{
  "model": "image classifier",
  "train_examples": 49215,
  "arch": "coatnet",
  "norm_position": "pre",
  "mlp_ratio": 2,
  "fused_qkv": true,
  "parallel_block": false,
  "inner_norm": false,
  "init": "trunc_normal_002",
  "beta2": 0.98,
  "max_steps": 40000,
  "epochs": 104.0,
  "lr_schedule": "cosine"
}
Rows from block 2 of a small image classifier, named by matrix and row number. Rows with one number belong to one channel. Each number is 50 + 15 x the weight over its row's rms, rounded and kept within 0 to 99. All counts start at 0.
Before each channel's rows are labels from the 100 images, of 14976, where the channel reaches its highest value: "colour at peak" is the nearest of a few named colours to the mean colour under the peak. Only what is clearly more common there than usual is listed. The data: retinal OCT scans (Kermany 2017).
# convs0: expand pointwise conv (model.blocks.2.convs.0.weight, 192x48x1x1), inputs 0-47
# convs1: depthwise 3x3 conv (model.blocks.2.convs.1.weight, 192x1x3x3), a 3x3 kernel
# convs2: project pointwise conv (model.blocks.2.convs.2.weight, 48x192x1x1, transposed), outputs 0-47

colour at peak: grey
convs0.154:34 32 66 58 22 52 52 48 55 62 46 40 46 60 37 35 67 37 63 46 01 50 60 35 50 39 47 65 50 68 61 53 38 47 57 45 28 58 60 67 48 22 84 30 58 32 67 54
convs1.154:57 40 38 68 42 28 71 50 29
convs2.154:29 55 67 50 38 48 49 58 44 57 80 47 46 60 54 47 38 62 56 27 45 53 39 53 70 64 18 47 34 33 28 57 43 71 65 65 55 26 48 53 18 22 57 72 51 65 78 47

colour at peak: grey
convs0.169:75 70 72 34 72 55 37 47 44 48 36 47 39 12 42 44 32 55 32 47 67 50 57 37 49 44 64 74 67 55 34 50 75 68 73 53 45 41 72 41 77 61 49 52 60 63 74 47
convs1.169:22 50 28 52 48 47 47 67 70
convs2.169:38 18 77 58 71 65 68 64 54 34 47 64 35 44 54 43 93 64 53 54 25 45 57 41 48 72 42 33 57 75 33 36 36 62 38 45 51 62 32 59 33 57 51 38 39 51 61 34

colour at peak: grey
convs0.82:44 39 20 62 83 41 55 38 43 38 60 36 55 44 59 22 49 65 51 29 37 54 60 43 63 65 23 36 61 48 48 86 56 18 33 53 45 74 33 43 56 60 36 50 67 40 46 61
convs1.82:78 50 30 73 43 36 53 51 58
convs2.82:67 79 49 50 26 80 50 54 64 28 40 62 63 33 43 41 45 31 28 62 78 59 62 48 49 61 41 38 42 24 43 40 53 62 41 67 40 45 33 57 68 45 33 52 62 65 18 70

colour at peak: grey
convs0.55:64 29 49 39 19 39 53 61 41 74 53 45 23 46 61 60 28 62 70 50 44 58 42 52 40 51 73 23 53 63 54 38 45 66 36 39 38 36 50 53 68 09 61 58 63 51 48 81
convs1.55:24 52 61 56 75 50 71 47 40
convs2.55:65 37 52 50 58 83 37 46 22 31 46 71 36 51 55 55 47 02 49 25 43 68 26 36 59 46 51 48 47 55 42 57 69 25 71 41 75 56 50 46 45 52 58 34 67 47 41 59

colour at peak: grey
convs0.153:44 68 49 32 71 50 20 30 43 44 34 36 70 51 42 33 74 53 52 57 66 58 20 68 35 45 28 65 39 42 41 30 52 52 54 67 31 22 35 56 27 46 23 38 48 43 56 46
convs1.153:37 49 49 66 41 33 23 64 67
convs2.153:68 62 47 63 26 43 40 39 46 84 68 57 88 57 46 70 09 53 49 47 39 30 58 44 68 49 36 57 60 33 72 53 49 42 63 56 52 41 59 43 68 42 60 61 34 47 60 27

colour at peak: grey
convs0.147:22 69 32 61 30 49 44 50 57 33 51 20 82 47 40 54 38 70 16 58 48 25 42 29 33 45 46 61 63 48 38 55 41 36 57 53 57 26 67 51 66 37 64 48 78 42 49 43
convs1.147:32 22 39 60 63 58 49 62 68
convs2.147:28 40 22 58 52 62 37 64 75 37 50 65 54 69 39 53 59 69 55 72 49 46 63 49 54 45 48 41 51 53 70 18 44 21 34 62 76 78 35 65 56 70 52 25 55 45 33 42

colour at peak: white
convs0.3:61 49 31 41 38 52 33 21 38 55 27 50 50 71 50 20 71 31 48 41 53 53 51 50 33 45 39 74 30 49 65 25 41 59 50 41 21 72 49 56 43 36 23 53 20 38 40 54
convs1.3:26 29 34 31 45 35 58 50 60
convs2.3:42 33 57 40 69 23 69 32 71 64 43 57 27 34 50 60 41 74 49 57 45 55 60 64 42 38 54 39 48 72 83 61 38 76 27 27 33 57 62 59 21 61 47 40 47 35 53 54

colour at peak: grey
convs0.164:77 46 74 60 42 89 45 39 48 35 39 76 40 70 56 41 66 17 53 57 48 69 38 48 52 46 50 63 50 63 44 30 35 43 55 17 47 58 56 47 40 72 25 37 50 30 49 55
convs1.164:71 45 44 66 25 61 29 53 42
convs2.164:51 30 39 46 78 06 40 49 80 47 40 55 50 41 77 62 55 79 34 45 21 52 68 55 56 46 40 56 69 61 41 63 42 69 54 42 78 66 54 46 55 54 46 35 48 63 56 43

colour at peak: white
convs0.53:67 52 50 54 54 26 55 74 54 20 41 57 73 34 42 66 58 27 57 72 32 51 37 59 64 53 43 51 51 14 29 31 55 48 50 57 56 34 27 37 38 58 40 24 47 27 55 31
convs1.53:72 37 43 39 64 48 60 20 53
convs2.53:52 67 49 35 43 28 60 28 37 71 57 37 46 58 44 61 40 50 46 59 56 82 60 45 87 36 45 60 75 23 54 77 63 50 59 30 30 43 71 33 57 62 34 51 61 42 50 28

colour at peak: grey
convs0.17:43 30 26 41 64 47 37 61 57 36 37 15 44 43 74 45 42 60 58 37 41 79 46 42 69 46 45 34 69 39 70 55 83 43 61 48 38 66 64 48 48 58 40 27 68 37 52 79
convs1.17:29 37 25 48 45 37 63 70 54
convs2.17:45 44 43 69 63 60 59 75 66 42 67 72 37 75 47 67 51 46 70 56 26 33 49 23 57 48 28 19 45 60 36 33 52 33 36 62 76 37 55 31 37 43 68 35 33 53 48 41

colour at peak: grey
convs0.10:50 50 29 72 30 70 57 40 43 61 83 55 53 42 52 44 27 39 58 22 60 79 42 52 80 31 43 58 48 30 50 41 60 37 57 40 30 29 23 48 51 55 40 73 49 64 41 37
convs1.10:57 66 44 66 44 38 24 39 71
convs2.10:75 43 54 46 43 51 49 48 27 48 40 41 37 50 82 43 50 45 37 45 57 49 25 68 54 26 68 74 50 83 52 35 31 52 42 40 68 33 50 61 64 75 10 45 54 60 48 37

colour at peak: grey
convs0.174:63 55 68 63 30 51 71 58 63 54 46 55 67 59 20 72 42 39 58 56 71 30 51 56 55 22 61 59 23 37 44 47 35 46 35 67 38 63 40 53 68 50 69 50 46 27 77 19
convs1.174:48 21 49 57 39 70 39 35 66
convs2.174:42 51 23 39 66 31 38 46 54 77 41 27 63 58 57 64 53 63 37 44 58 50 60 66 39 40 52 54 88 50 64 73 75 27 36 56 54 73 35 52 75 78 34 52 49 37 44 52

colour at peak: grey
convs0.54:44 59 67 38 56 41 11 59 59 37 32 46 50 59 47 53 62 46 57 51 63 45 26 44 19 49 41 70 73 46 49 42 85 53 81 76 68 44 61 53 44 50 67 44 63 67 72 49
convs1.54:58 34 66 41 76 27 53 63 46
convs2.54:44 29 46 35 84 60 46 33 33 45 19 51 37 40 58 44 71 50 37 51 75 40 37 62 28 52 56 58 64 66 54 45 58 33 36 37 60 50 54 65 77 86 40 75 64 48 40 50

colour at peak: grey
convs0.70:48 55 54 55 66 49 45 66 70 64 62 39 45 67 42 53 58 52 70 57 80 54 19 38 67 48 09 47 42 33 62 40 40 44 38 60 56 37 23 24 39 48 28 23 37 33 40 51
convs1.70:61 49 46 70 49 19 64 47 32
convs2.70:56 59 54 44 46 32 68 25 36 62 48 63 41 45 52 85 11 46 42 58 58 67 22 43 58 36 51 65 86 49 48 62 61 44 55 43 50 46 47 41 60 82 27 62 52 44 42 28

colour at peak: grey
convs0.124:31 57 20 39 52 17 61 38 62 81 49 52 31 62 69 50 37 74 42 55 43 51 35 62 61 26 50 41 58 35 49 28 46 48 62 60 73 64 79 52 67 64 48 71 57 67 43 46
convs1.124:70 57 28 71 45 28 50 48 38
convs2.124:12 47 43 64 35 44 36 71 51 34 64 62 26 60 75 27 72 47 56 45 62 47 53 42 56 64 24 41 35 45 55 15 30 43 43 65 76 60 45 55 39 46 53 51 58 65 36 69

colour at peak: grey
convs0.175:74 48 45 47 40 46 55 50 46 40 69 41 45 48 29 52 23 54 39 32 50 49 44 39 58 60 33 51 86 66 45 48 26 09 62 48 54 32 33 53 76 61 54 47 12 39 58 39
convs1.175:38 53 53 21 61 72 32 53 56
convs2.175:50 77 35 58 29 65 55 53 77 37 51 70 60 53 21 53 32 47 59 65 68 52 58 52 45 28 52 31 31 27 69 54 37 69 29 62 32 47 50 39 42 31 56 40 55 36 31 80

colour at peak: grey
convs0.93:56 44 32 77 50 38 71 62 42 24 55 47 74 32 48 66 63 67 60 37 33 39 49 37 87 47 39 45 42 27 48 50 48 38 47 44 67 43 39 43 47 23 46 55 39 59 71 12
convs1.93:65 41 44 76 26 55 58 32 52
convs2.93:36 33 46 49 51 24 38 22 58 54 46 56 26 81 51 66 45 66 57 73 35 58 54 51 49 56 52 39 88 53 73 70 49 40 63 22 57 46 57 62 55 72 41 30 39 29 62 43

colour at peak: white
convs0.102:35 49 31 47 82 45 33 61 43 18 42 45 73 66 50 50 50 48 47 49 61 60 71 59 43 61 36 54 57 58 52 69 78 40 30 67 29 73 43 32 36 48 37 32 72 26 59 72
convs1.102:42 27 45 52 52 72 39 78 57
convs2.102:53 37 17 51 50 70 34 37 47 55 44 51 61 77 62 55 42 58 27 52 29 54 44 56 60 56 65 43 53 46 53 45 71 31 48 38 72 79 22 56 35 69 27 60 86 37 53 61

colour at peak: grey
convs0.136:87 75 58 38 46 68 36 43 33 47 35 55 46 38 47 36 55 04 41 40 61 56 25 46 46 29 42 79 42 57 41 26 61 42 60 31 57 35 49 58 42 54 40 57 50 65 60 35
convs1.136:40 68 57 58 34 47 30 29 30
convs2.136:54 31 75 52 65 41 71 25 50 46 34 64 52 36 72 27 53 55 31 38 19 65 71 60 37 36 53 53 69 84 33 60 56 61 71 44 60 72 50 46 52 58 30 59 35 41 43 41

colour at peak: grey
convs0.92:75 72 33 35 51 34 41 35 43 49 42 44 73 47 13 59 44 28 55 44 45 42 28 49 47 33 54 61 45 31 66 38 40 49 46 07 49 52 51 68 78 38 46 44 39 35 67 37
convs1.92:47 41 39 34 43 60 68 22 68
convs2.92:53 50 51 35 54 45 48 35 57 48 50 58 57 63 52 64 40 63 20 67 40 80 63 86 59 36 42 62 82 37 45 53 58 44 76 47 52 74 39 61 45 67 24 61 34 50 70 23

colour at peak: grey
convs0.143:56 58 50 68 39 42 53 52 58 57 52 45 19 89 53 55 54 71 60 68 50 60 30 39 63 44 54 42 75 46 52 69 37 34 71 54 58 52 87 19 76 35 53 46 55 60 30 53
convs1.143:64 26 40 39 33 40 38 65 66
convs2.143:43 55 77 52 53 80 65 63 48 24 38 31 47 44 29 31 47 42 77 53 56 39 50 33 55 18 51 72 31 39 30 25 20 58 48 57 45 40 59 55 65 36 39 63 56 57 67 40

colour at peak: grey
convs0.186:80 53 37 59 47 51 21 57 35 58 66 23 48 69 64 38 52 67 41 46 59 55 39 69 72 40 60 46 54 78 63 65 52 66 69 35 62 37 87 52 59 56 49 37 36 78 48 58
convs1.186:39 52 41 37 74 40 52 73 30
convs2.186:27 58 32 32 47 46 36 46 65 71 31 40 24 40 49 59 71 36 58 43 54 52 58 47 60 84 57 25 45 43 48 62 67 45 35 43 46 73 77 56 61 34 71 49 64 41 31 83

colour at peak: grey
convs0.47:79 52 25 51 68 49 03 48 49 47 36 61 58 69 48 57 53 41 49 67 71 64 35 24 35 43 52 63 63 23 57 55 81 49 56 42 41 51 44 57 56 55 52 27 76 55 62 47
convs1.47:58 50 48 22 29 34 55 50 71
convs2.47:45 63 47 68 29 71 37 23 55 57 60 55 60 66 65 40 60 41 38 51 41 60 31 59 44 20 44 74 46 26 60 41 65 62 95 48 45 63 42 36 61 28 36 73 44 42 62 52

colour at peak: grey
convs0.43:45 45 47 60 55 67 32 52 35 38 18 13 44 78 46 47 49 59 54 46 66 52 66 37 53 37 65 54 45 62 63 46 56 50 63 44 11 61 64 30 52 49 45 39 74 27 81 64
convs1.43:63 69 58 49 53 55 26 34 26
convs2.43:37 67 12 52 62 52 16 35 67 58 50 64 51 79 34 51 84 60 53 72 64 53 58 53 36 30 52 72 38 29 50 33 40 49 52 57 59 68 51 40 43 36 63 47 60 43 53 70

colour at peak: white
convs0.160:45 15 50 61 64 50 36 67 28 43 60 49 37 32 75 24 65 45 63 44 26 74 72 42 45 65 30 55 75 59 59 65 66 70 64 59 58 59 41 57 38 35 48 30 34 51 40 59
convs1.160:46 32 33 47 39 32 35 33 29
convs2.160:45 72 30 65 54 63 35 62 44 47 58 48 69 60 44 49 43 80 49 40 74 14 36 23 55 66 49 55 38 33 33 17 28 42 53 73 75 37 50 45 61 46 62 51 51 68 50 42

colour at peak: grey; white
convs0.98:74 47 36 27 54 69 42 75 65 32 47 55 56 42 40 69 49 32 54 56 67 62 84 49 33 60 33 52 50 55 72 58 73 28 36 58 51 48 41 77 45 73 64 53 47 68 24 59
convs1.98:28 61 65 61 39 41 23 54 63
convs2.98:45 79 38 64 45 73 36 72 62 35 62 53 52 49 53 52 54 44 59 42 53 46 54 57 67 49 25 48 31 37 55 24 63 38 35 78 60 51 22 43 43 13 67 39 63 73 40 72