A small image classifier, trained from scratch.
Training: cautious_adamw at rate 0.002, 40000 steps, batches of 128, held-out accuracy 93%.
Data: trained on retinal OCT scans (Kermany 2017), 49215 training examples.
Rows from block 6 of a small image classifier, named by matrix and row number. Rows with one number belong to one neuron. Each number is 200 + 40 x the weight over its row's rms, rounded and kept within 0 to 999. All counts start at 0.
After each neuron's rows are labels from the 100 images, of 14976, where the neuron reaches its highest value: "strongest on" is what is common among them. Only what is clearly more common there than usual is listed. The data: retinal OCT scans (Kermany 2017).
# fc1: MLP up (model.blocks.6.mlp.fc1.weight, 384x192), inputs 0-95
# fc2: MLP down (model.blocks.6.mlp.fc2.weight, 192x384, transposed), outputs 0-95

fc1.293,203,197,196,274,188,204,184,171,224,142,197,285,201,300,188,184,170,205,190,176,204,223,241,205,131,199,165,191,286,199,192,199,174,201,226,208,209,209,196,172,154,276,224,190,188,266,196,381,219,196,200,201,184,214,224,188,185,208,199,207,184,213,212,187,132,215,232,205,132,215,169,168,203,266,211,200,198,287,188,145,212,205,211,149,193,141,190,189,193,165,152,205,252,210,205,208
fc2.293,194,192,252,191,172,209,194,228,180,251,170,248,220,179,154,173,221,216,161,158,221,189,239,165,217,248,237,178,174,202,136,211,190,111,173,232,242,218,144,267,213,232,193,176,193,243,304,171,262,209,221,274,194,135,159,155,250,252,238,209,232,218,158,126,260,231,142,228,226,250,268,121,211,219,195,191,204,225,144,190,231,182,186,232,238,250,208,230,182,209,198,168,241,289,244,206
strongest on: finding: choroidal neovascularization

fc1.78,228,193,199,402,198,198,180,162,246,130,208,178,209,279,233,228,173,183,181,215,193,185,158,179,249,196,204,192,276,193,197,207,215,174,196,215,197,192,172,218,130,188,297,185,178,164,180,309,175,174,186,204,193,233,186,116,186,201,193,224,209,200,249,209,216,197,235,219,156,205,160,185,192,181,206,195,204,289,185,122,203,243,182,161,210,134,179,239,178,166,149,195,258,212,203,241
fc2.78,190,174,233,163,168,200,185,216,192,250,175,249,211,205,127,140,179,221,153,163,205,214,226,188,235,229,234,162,211,213,176,193,212,76,148,267,232,221,179,277,194,231,164,211,171,262,326,237,233,218,185,237,178,154,209,167,279,251,247,214,180,263,171,104,220,229,176,211,247,184,257,154,218,200,195,184,206,171,178,230,269,210,172,242,264,278,196,207,217,203,189,176,201,302,250,178
strongest on: finding: choroidal neovascularization

fc1.271,197,185,192,238,209,203,235,216,190,256,220,206,193,281,232,202,259,180,198,217,225,154,147,170,64,231,226,193,206,193,181,205,220,159,183,200,200,195,188,222,176,130,361,200,221,234,202,276,211,213,211,208,219,190,175,106,202,184,205,242,208,177,205,204,141,195,161,233,159,223,184,207,205,210,186,194,209,291,191,110,190,170,143,333,233,90,194,195,174,234,63,187,175,198,206,195
fc2.271,207,236,203,182,167,206,191,239,230,222,147,218,243,135,106,153,207,176,145,174,218,188,229,213,273,237,230,178,192,185,178,241,253,58,212,266,194,209,156,255,210,252,199,205,187,228,301,187,195,198,215,244,209,108,172,101,257,262,205,197,182,219,198,194,272,197,167,169,219,226,222,150,243,250,211,159,228,233,146,187,241,183,193,274,220,278,224,203,224,213,185,187,245,272,249,176
strongest on: finding: diabetic macular edema

fc1.36,201,187,204,393,185,200,183,185,228,158,188,286,209,242,216,208,165,184,193,178,173,250,178,205,240,210,182,201,169,204,222,202,187,177,206,210,215,207,194,181,110,228,262,201,147,194,196,322,193,156,198,199,197,119,187,140,194,215,195,218,207,204,234,198,215,199,201,195,163,216,179,178,178,150,208,193,205,309,144,163,209,203,121,187,200,22,161,173,220,203,156,193,343,194,222,218
fc2.36,195,179,186,102,158,184,241,180,172,251,169,252,155,219,174,176,213,256,179,220,189,204,208,183,271,177,232,137,170,242,139,191,296,138,236,271,89,203,161,193,255,206,176,202,183,196,298,230,268,205,193,253,200,142,183,196,267,237,253,193,224,232,171,168,249,220,159,178,188,255,241,148,226,206,153,161,239,203,164,195,281,150,180,242,230,244,223,203,183,185,169,165,180,272,209,172
strongest on: finding: diabetic macular edema

fc1.294,177,207,199,225,203,187,194,205,204,211,218,112,202,128,196,194,210,217,208,190,222,212,195,228,263,176,181,200,172,194,200,204,179,190,202,210,198,196,206,208,270,83,205,174,200,0,292,190,197,210,202,194,218,282,202,212,189,207,186,281,195,198,177,196,218,186,168,192,281,199,232,185,204,315,199,212,210,155,207,162,205,141,201,203,210,289,193,183,220,212,260,207,103,186,191,196
fc2.294,170,210,184,193,201,155,203,215,222,201,284,103,191,172,135,209,185,162,127,219,190,221,166,143,180,179,206,263,214,143,233,286,182,214,202,191,245,170,230,243,101,156,189,189,183,214,84,196,174,189,238,247,146,228,239,205,217,195,215,137,206,160,194,159,94,292,202,220,196,188,275,154,204,165,201,245,211,77,281,204,123,209,164,166,235,195,163,198,205,227,284,219,246,188,206,212
strongest on: finding: choroidal neovascularization

fc1.255,188,188,209,337,202,197,216,194,221,167,206,216,209,222,205,204,197,186,178,195,195,215,110,206,210,220,202,200,144,198,205,191,212,202,192,194,199,204,186,191,174,200,263,196,183,159,159,353,188,188,208,204,196,131,191,120,192,197,201,191,203,193,209,212,146,199,178,217,115,211,171,191,201,154,210,202,194,361,197,122,203,206,168,166,201,0,184,212,216,197,177,192,298,203,200,184
fc2.255,172,191,227,151,135,206,234,224,191,262,129,246,163,132,116,152,164,220,192,135,214,185,203,202,227,232,192,170,146,202,149,207,275,84,234,268,167,210,197,257,209,236,158,196,195,222,258,163,212,208,206,231,187,111,138,164,252,257,248,179,177,211,150,202,251,228,132,190,229,188,256,124,230,247,174,187,215,187,124,202,267,180,183,248,227,289,214,196,212,230,199,168,196,257,264,196
strongest on: finding: diabetic macular edema

fc1.328,185,201,187,265,193,207,210,251,155,213,182,164,197,201,132,190,283,190,200,173,259,148,228,192,233,248,186,203,144,186,216,207,206,156,203,210,192,213,227,206,237,185,212,187,223,149,200,252,211,211,209,215,202,218,168,267,208,207,193,119,183,223,173,167,304,217,83,218,102,208,286,186,200,288,193,202,193,283,214,76,202,146,240,304,223,216,219,265,230,216,182,204,153,189,206,188
fc2.328,181,170,176,165,201,205,230,156,248,233,233,95,115,165,128,194,170,168,177,239,195,184,163,150,225,187,232,229,209,191,241,246,245,198,173,251,214,166,182,239,134,136,178,194,181,224,51,187,163,207,247,242,104,189,227,213,226,153,194,209,187,179,196,174,101,313,198,230,194,146,241,153,186,190,171,227,230,93,252,197,155,234,197,221,220,231,143,214,218,255,334,180,163,193,201,218
strongest on: finding: choroidal neovascularization

fc1.44,190,198,191,181,192,203,202,220,199,248,188,163,185,278,190,169,232,208,198,203,196,224,208,214,434,199,197,198,243,202,190,204,196,217,206,197,184,204,221,194,317,211,172,215,192,28,172,259,191,220,212,214,196,201,196,203,196,209,201,140,196,232,203,212,77,194,230,198,195,238,175,198,199,285,207,197,193,324,208,210,204,177,164,164,184,87,209,185,193,192,201,203,224,199,194,188
fc2.44,177,212,242,242,172,193,223,217,198,184,178,232,242,174,165,188,190,181,197,122,268,169,265,184,178,280,199,172,139,201,152,203,193,131,221,181,294,187,186,217,142,247,232,194,221,297,255,174,229,180,188,259,153,162,146,144,225,229,235,180,162,193,183,174,242,232,174,190,242,183,241,126,208,195,210,191,202,172,135,207,231,202,210,203,202,229,214,248,222,218,176,157,194,259,257,203
strongest on: finding: diabetic macular edema

fc1.115,185,197,199,164,198,200,217,210,195,204,194,175,196,152,194,200,170,200,205,200,203,212,134,196,66,181,204,199,16,201,194,198,204,182,201,197,188,199,200,199,105,213,195,192,228,302,169,264,196,200,201,190,212,163,188,188,186,198,203,204,200,215,179,215,154,198,211,220,194,204,177,212,201,238,203,208,202,247,196,251,198,213,192,175,197,0,188,190,204,200,306,196,209,202,201,212
fc2.115,174,244,222,190,136,178,276,186,203,198,253,182,187,192,213,204,187,150,204,182,205,265,184,153,226,281,182,195,140,182,157,199,230,196,216,187,235,135,184,195,90,202,187,159,192,241,128,183,169,227,198,203,191,123,192,187,236,182,189,194,174,105,199,203,162,260,174,211,249,189,232,149,216,171,203,192,167,231,204,223,221,235,177,196,265,175,174,280,159,150,301,181,225,239,214,210
strongest on: finding: diabetic macular edema

fc1.2,204,204,202,68,202,206,168,196,182,260,185,139,200,207,181,200,184,182,205,201,211,195,224,196,212,198,206,197,349,201,203,195,207,206,207,201,199,201,205,190,173,155,152,219,184,297,220,302,188,196,207,204,214,162,239,174,209,204,203,169,200,215,197,199,258,188,58,217,234,169,221,187,193,334,205,189,198,243,198,244,194,184,198,216,190,38,191,212,210,195,194,180,175,205,195,193
fc2.2,202,193,261,219,172,201,219,229,178,222,212,246,217,248,127,188,147,200,171,106,251,117,321,192,221,233,219,182,168,223,142,230,217,173,186,200,160,204,179,238,191,262,220,178,216,221,328,229,246,188,174,261,160,157,148,186,240,231,242,165,186,220,179,194,301,209,143,203,230,191,255,169,211,149,199,204,207,187,178,208,232,244,208,171,216,259,214,267,228,222,129,180,204,255,261,182
strongest on: finding: diabetic macular edema

fc1.4,203,200,200,355,199,197,192,223,196,86,196,180,195,141,202,179,192,226,200,193,212,153,132,212,246,194,189,202,176,198,204,208,169,192,212,207,205,213,217,153,191,188,236,210,244,93,199,331,223,194,209,228,184,190,200,151,196,195,193,206,180,214,208,177,274,162,366,176,247,153,145,196,204,238,201,206,195,284,224,146,207,187,278,149,182,107,197,187,192,207,190,204,226,198,205,238
fc2.4,186,146,207,144,148,163,230,193,177,278,216,115,121,147,153,218,186,202,215,182,178,236,165,169,201,186,199,224,221,229,214,231,257,207,155,241,197,197,185,215,131,125,161,179,177,182,72,167,181,223,234,273,127,188,236,238,244,181,260,175,202,165,150,148,138,288,159,247,207,174,276,171,207,146,158,257,214,143,247,157,151,192,184,222,232,226,216,173,194,237,280,236,152,191,219,175
strongest on: finding: choroidal neovascularization

fc1.233,193,192,202,189,200,187,187,189,187,183,203,135,223,160,177,227,246,217,203,199,211,164,209,204,230,187,210,199,197,200,206,203,202,251,214,185,208,213,155,216,268,171,108,206,176,68,246,368,184,192,193,194,200,206,230,162,198,213,205,141,187,192,186,200,123,213,364,193,218,182,201,194,193,205,196,199,197,302,211,230,196,190,234,140,191,202,187,229,198,222,163,202,205,192,197,202
fc2.233,224,217,199,260,135,160,251,245,185,220,202,107,191,106,136,205,129,219,189,162,206,187,134,157,189,219,201,248,151,185,205,238,231,169,135,205,237,181,224,233,155,188,182,183,201,201,45,138,154,183,254,270,134,166,213,179,215,180,207,133,216,149,182,186,116,319,170,243,232,169,255,118,172,193,160,234,220,172,161,172,142,226,196,213,256,177,152,189,206,225,295,210,168,191,238,202
strongest on: finding: choroidal neovascularization

fc1.326,189,209,211,333,188,203,184,205,222,226,203,258,193,190,200,165,212,208,181,181,197,215,113,228,222,202,205,205,154,213,193,196,183,208,209,209,187,200,221,183,238,210,213,191,196,125,215,385,194,217,217,227,176,159,241,212,205,201,195,196,186,214,210,190,115,207,93,185,165,228,208,182,207,224,201,202,206,260,225,123,204,205,183,212,189,0,212,222,216,191,144,201,275,185,199,200
fc2.326,179,184,230,210,120,201,219,250,184,221,169,220,193,157,131,187,189,182,201,156,246,172,220,191,224,259,212,213,171,202,143,226,237,102,190,245,204,226,176,239,192,234,193,179,170,272,255,137,235,184,170,232,177,125,154,154,256,263,235,174,205,204,173,197,227,231,141,180,230,213,250,124,212,239,184,201,204,211,136,184,240,187,188,225,234,288,202,203,229,223,145,181,238,285,253,211
strongest on: finding: diabetic macular edema

fc1.190,193,204,199,181,202,199,173,211,213,288,218,258,213,264,213,197,198,222,203,209,201,229,202,198,319,181,200,200,309,201,201,206,211,201,209,202,190,197,200,220,241,144,131,191,192,167,187,266,192,196,201,201,202,212,246,210,203,204,199,198,206,205,199,203,293,199,95,196,208,213,246,206,196,335,199,196,194,310,204,176,203,197,174,259,201,98,199,227,204,201,167,204,153,206,201,218
fc2.190,195,175,254,222,186,194,215,219,186,217,163,231,222,228,114,155,189,219,156,120,254,138,292,203,215,249,201,189,210,229,170,193,192,152,164,186,249,173,170,271,144,255,234,194,220,285,313,220,240,174,183,279,139,164,148,168,253,230,239,169,177,213,183,167,280,211,127,199,229,192,272,161,191,175,193,182,213,142,196,203,247,221,212,193,196,263,230,265,235,208,149,160,215,248,261,179
strongest on: finding: diabetic macular edema

fc1.380,214,199,188,292,194,208,172,174,174,198,200,164,200,197,211,222,215,195,199,211,172,199,276,202,221,190,210,201,203,192,205,191,210,181,207,203,194,194,212,179,229,149,184,193,199,11,274,268,206,188,216,206,197,298,208,178,197,209,204,152,198,182,207,198,195,175,311,203,206,238,197,196,195,328,200,208,197,280,201,172,198,177,192,162,219,220,182,224,197,177,236,206,214,213,204,197
fc2.380,192,222,220,199,158,171,234,203,191,221,221,146,171,176,123,220,184,183,168,166,198,228,163,147,177,259,178,220,179,187,172,238,182,153,169,198,280,191,191,246,103,170,200,170,197,231,85,128,180,178,255,229,126,152,192,174,223,193,225,166,199,128,187,133,137,314,202,249,234,114,251,154,187,216,165,236,209,148,197,205,197,225,193,220,275,216,172,241,182,197,316,206,205,212,234,196
strongest on: finding: choroidal neovascularization

fc1.288,203,200,191,268,204,190,166,203,220,181,222,135,208,109,197,222,224,202,198,214,128,200,211,193,336,175,221,198,53,207,203,203,183,209,202,200,196,195,181,212,257,204,195,216,178,89,248,261,181,212,213,237,203,185,276,108,200,193,212,199,198,185,204,200,238,184,222,213,253,181,160,209,194,139,192,199,195,316,169,93,213,221,176,135,220,99,190,202,204,181,268,210,132,207,201,170
fc2.288,204,201,203,147,228,224,256,196,183,215,206,121,158,123,167,212,164,238,176,192,182,180,135,192,215,179,196,186,166,184,240,244,251,199,226,224,125,168,238,174,150,146,150,191,212,172,0,159,176,218,233,270,163,198,261,221,206,214,199,173,176,182,189,218,90,283,208,224,160,140,225,187,199,214,193,250,222,140,208,262,150,198,220,156,179,179,192,188,239,241,305,237,172,143,195,229
strongest on: finding: diabetic macular edema

fc1.174,190,201,200,271,192,201,192,191,214,210,195,186,213,281,199,201,233,198,192,204,196,241,219,191,304,201,197,202,197,205,202,206,208,189,193,201,199,205,184,204,226,201,250,204,188,154,193,344,202,191,206,171,200,183,199,150,200,194,201,173,193,207,199,208,218,193,198,202,150,232,188,203,194,212,197,196,201,340,194,109,199,206,189,189,195,0,213,213,216,219,164,198,189,200,202,176
fc2.174,183,200,252,196,151,201,233,233,184,215,180,225,210,168,114,173,191,226,181,109,248,142,276,192,220,272,178,171,168,233,119,221,227,128,221,213,204,179,194,246,174,237,200,177,228,268,282,198,229,194,197,281,162,119,141,177,255,244,259,165,156,216,158,207,255,222,161,204,231,158,249,136,215,215,215,210,189,166,168,225,229,216,210,228,188,292,207,268,221,214,156,170,187,271,277,201
strongest on: finding: diabetic macular edema

fc1.63,234,205,193,406,197,219,152,189,216,180,180,161,196,126,222,201,224,210,198,224,188,227,174,216,186,203,193,205,185,193,183,211,183,194,198,204,197,190,198,212,148,147,249,195,185,31,265,273,205,187,183,210,208,248,206,213,203,204,197,194,207,194,207,201,260,188,240,185,241,200,219,218,195,269,196,190,207,250,190,116,211,225,186,203,204,123,196,186,208,164,266,205,206,193,195,208
fc2.63,190,163,233,173,176,176,231,159,182,252,238,165,166,167,103,199,167,204,186,174,233,202,150,154,207,252,206,246,145,190,183,255,224,155,180,208,230,191,185,277,165,169,186,180,166,223,104,144,190,178,219,233,137,152,186,209,263,229,241,135,221,160,155,174,143,327,159,229,222,158,259,171,215,186,167,240,220,124,220,211,173,221,174,204,264,237,166,257,208,241,278,209,218,249,225,219
strongest on: finding: choroidal neovascularization

fc1.267,191,194,202,165,207,188,228,183,158,194,184,142,181,47,169,207,223,227,200,205,181,144,209,202,166,206,210,204,152,208,187,196,203,189,191,201,168,200,174,207,310,131,203,203,222,95,347,258,186,189,170,190,210,290,230,186,222,207,198,269,198,195,200,243,207,185,296,199,316,152,234,207,169,227,204,194,197,126,192,210,195,219,227,234,184,238,198,236,219,170,238,206,142,187,194,264
fc2.267,191,206,166,253,207,169,192,216,215,221,240,101,206,119,159,211,181,178,181,200,209,178,120,179,204,200,195,211,185,128,238,260,211,194,181,196,238,198,244,247,130,137,208,203,201,174,36,139,163,196,255,250,148,227,214,197,203,179,185,134,197,182,219,136,128,282,220,244,203,200,244,130,185,135,226,255,197,130,191,185,108,227,181,183,262,159,181,239,225,238,277,224,197,165,208,182
strongest on: finding: choroidal neovascularization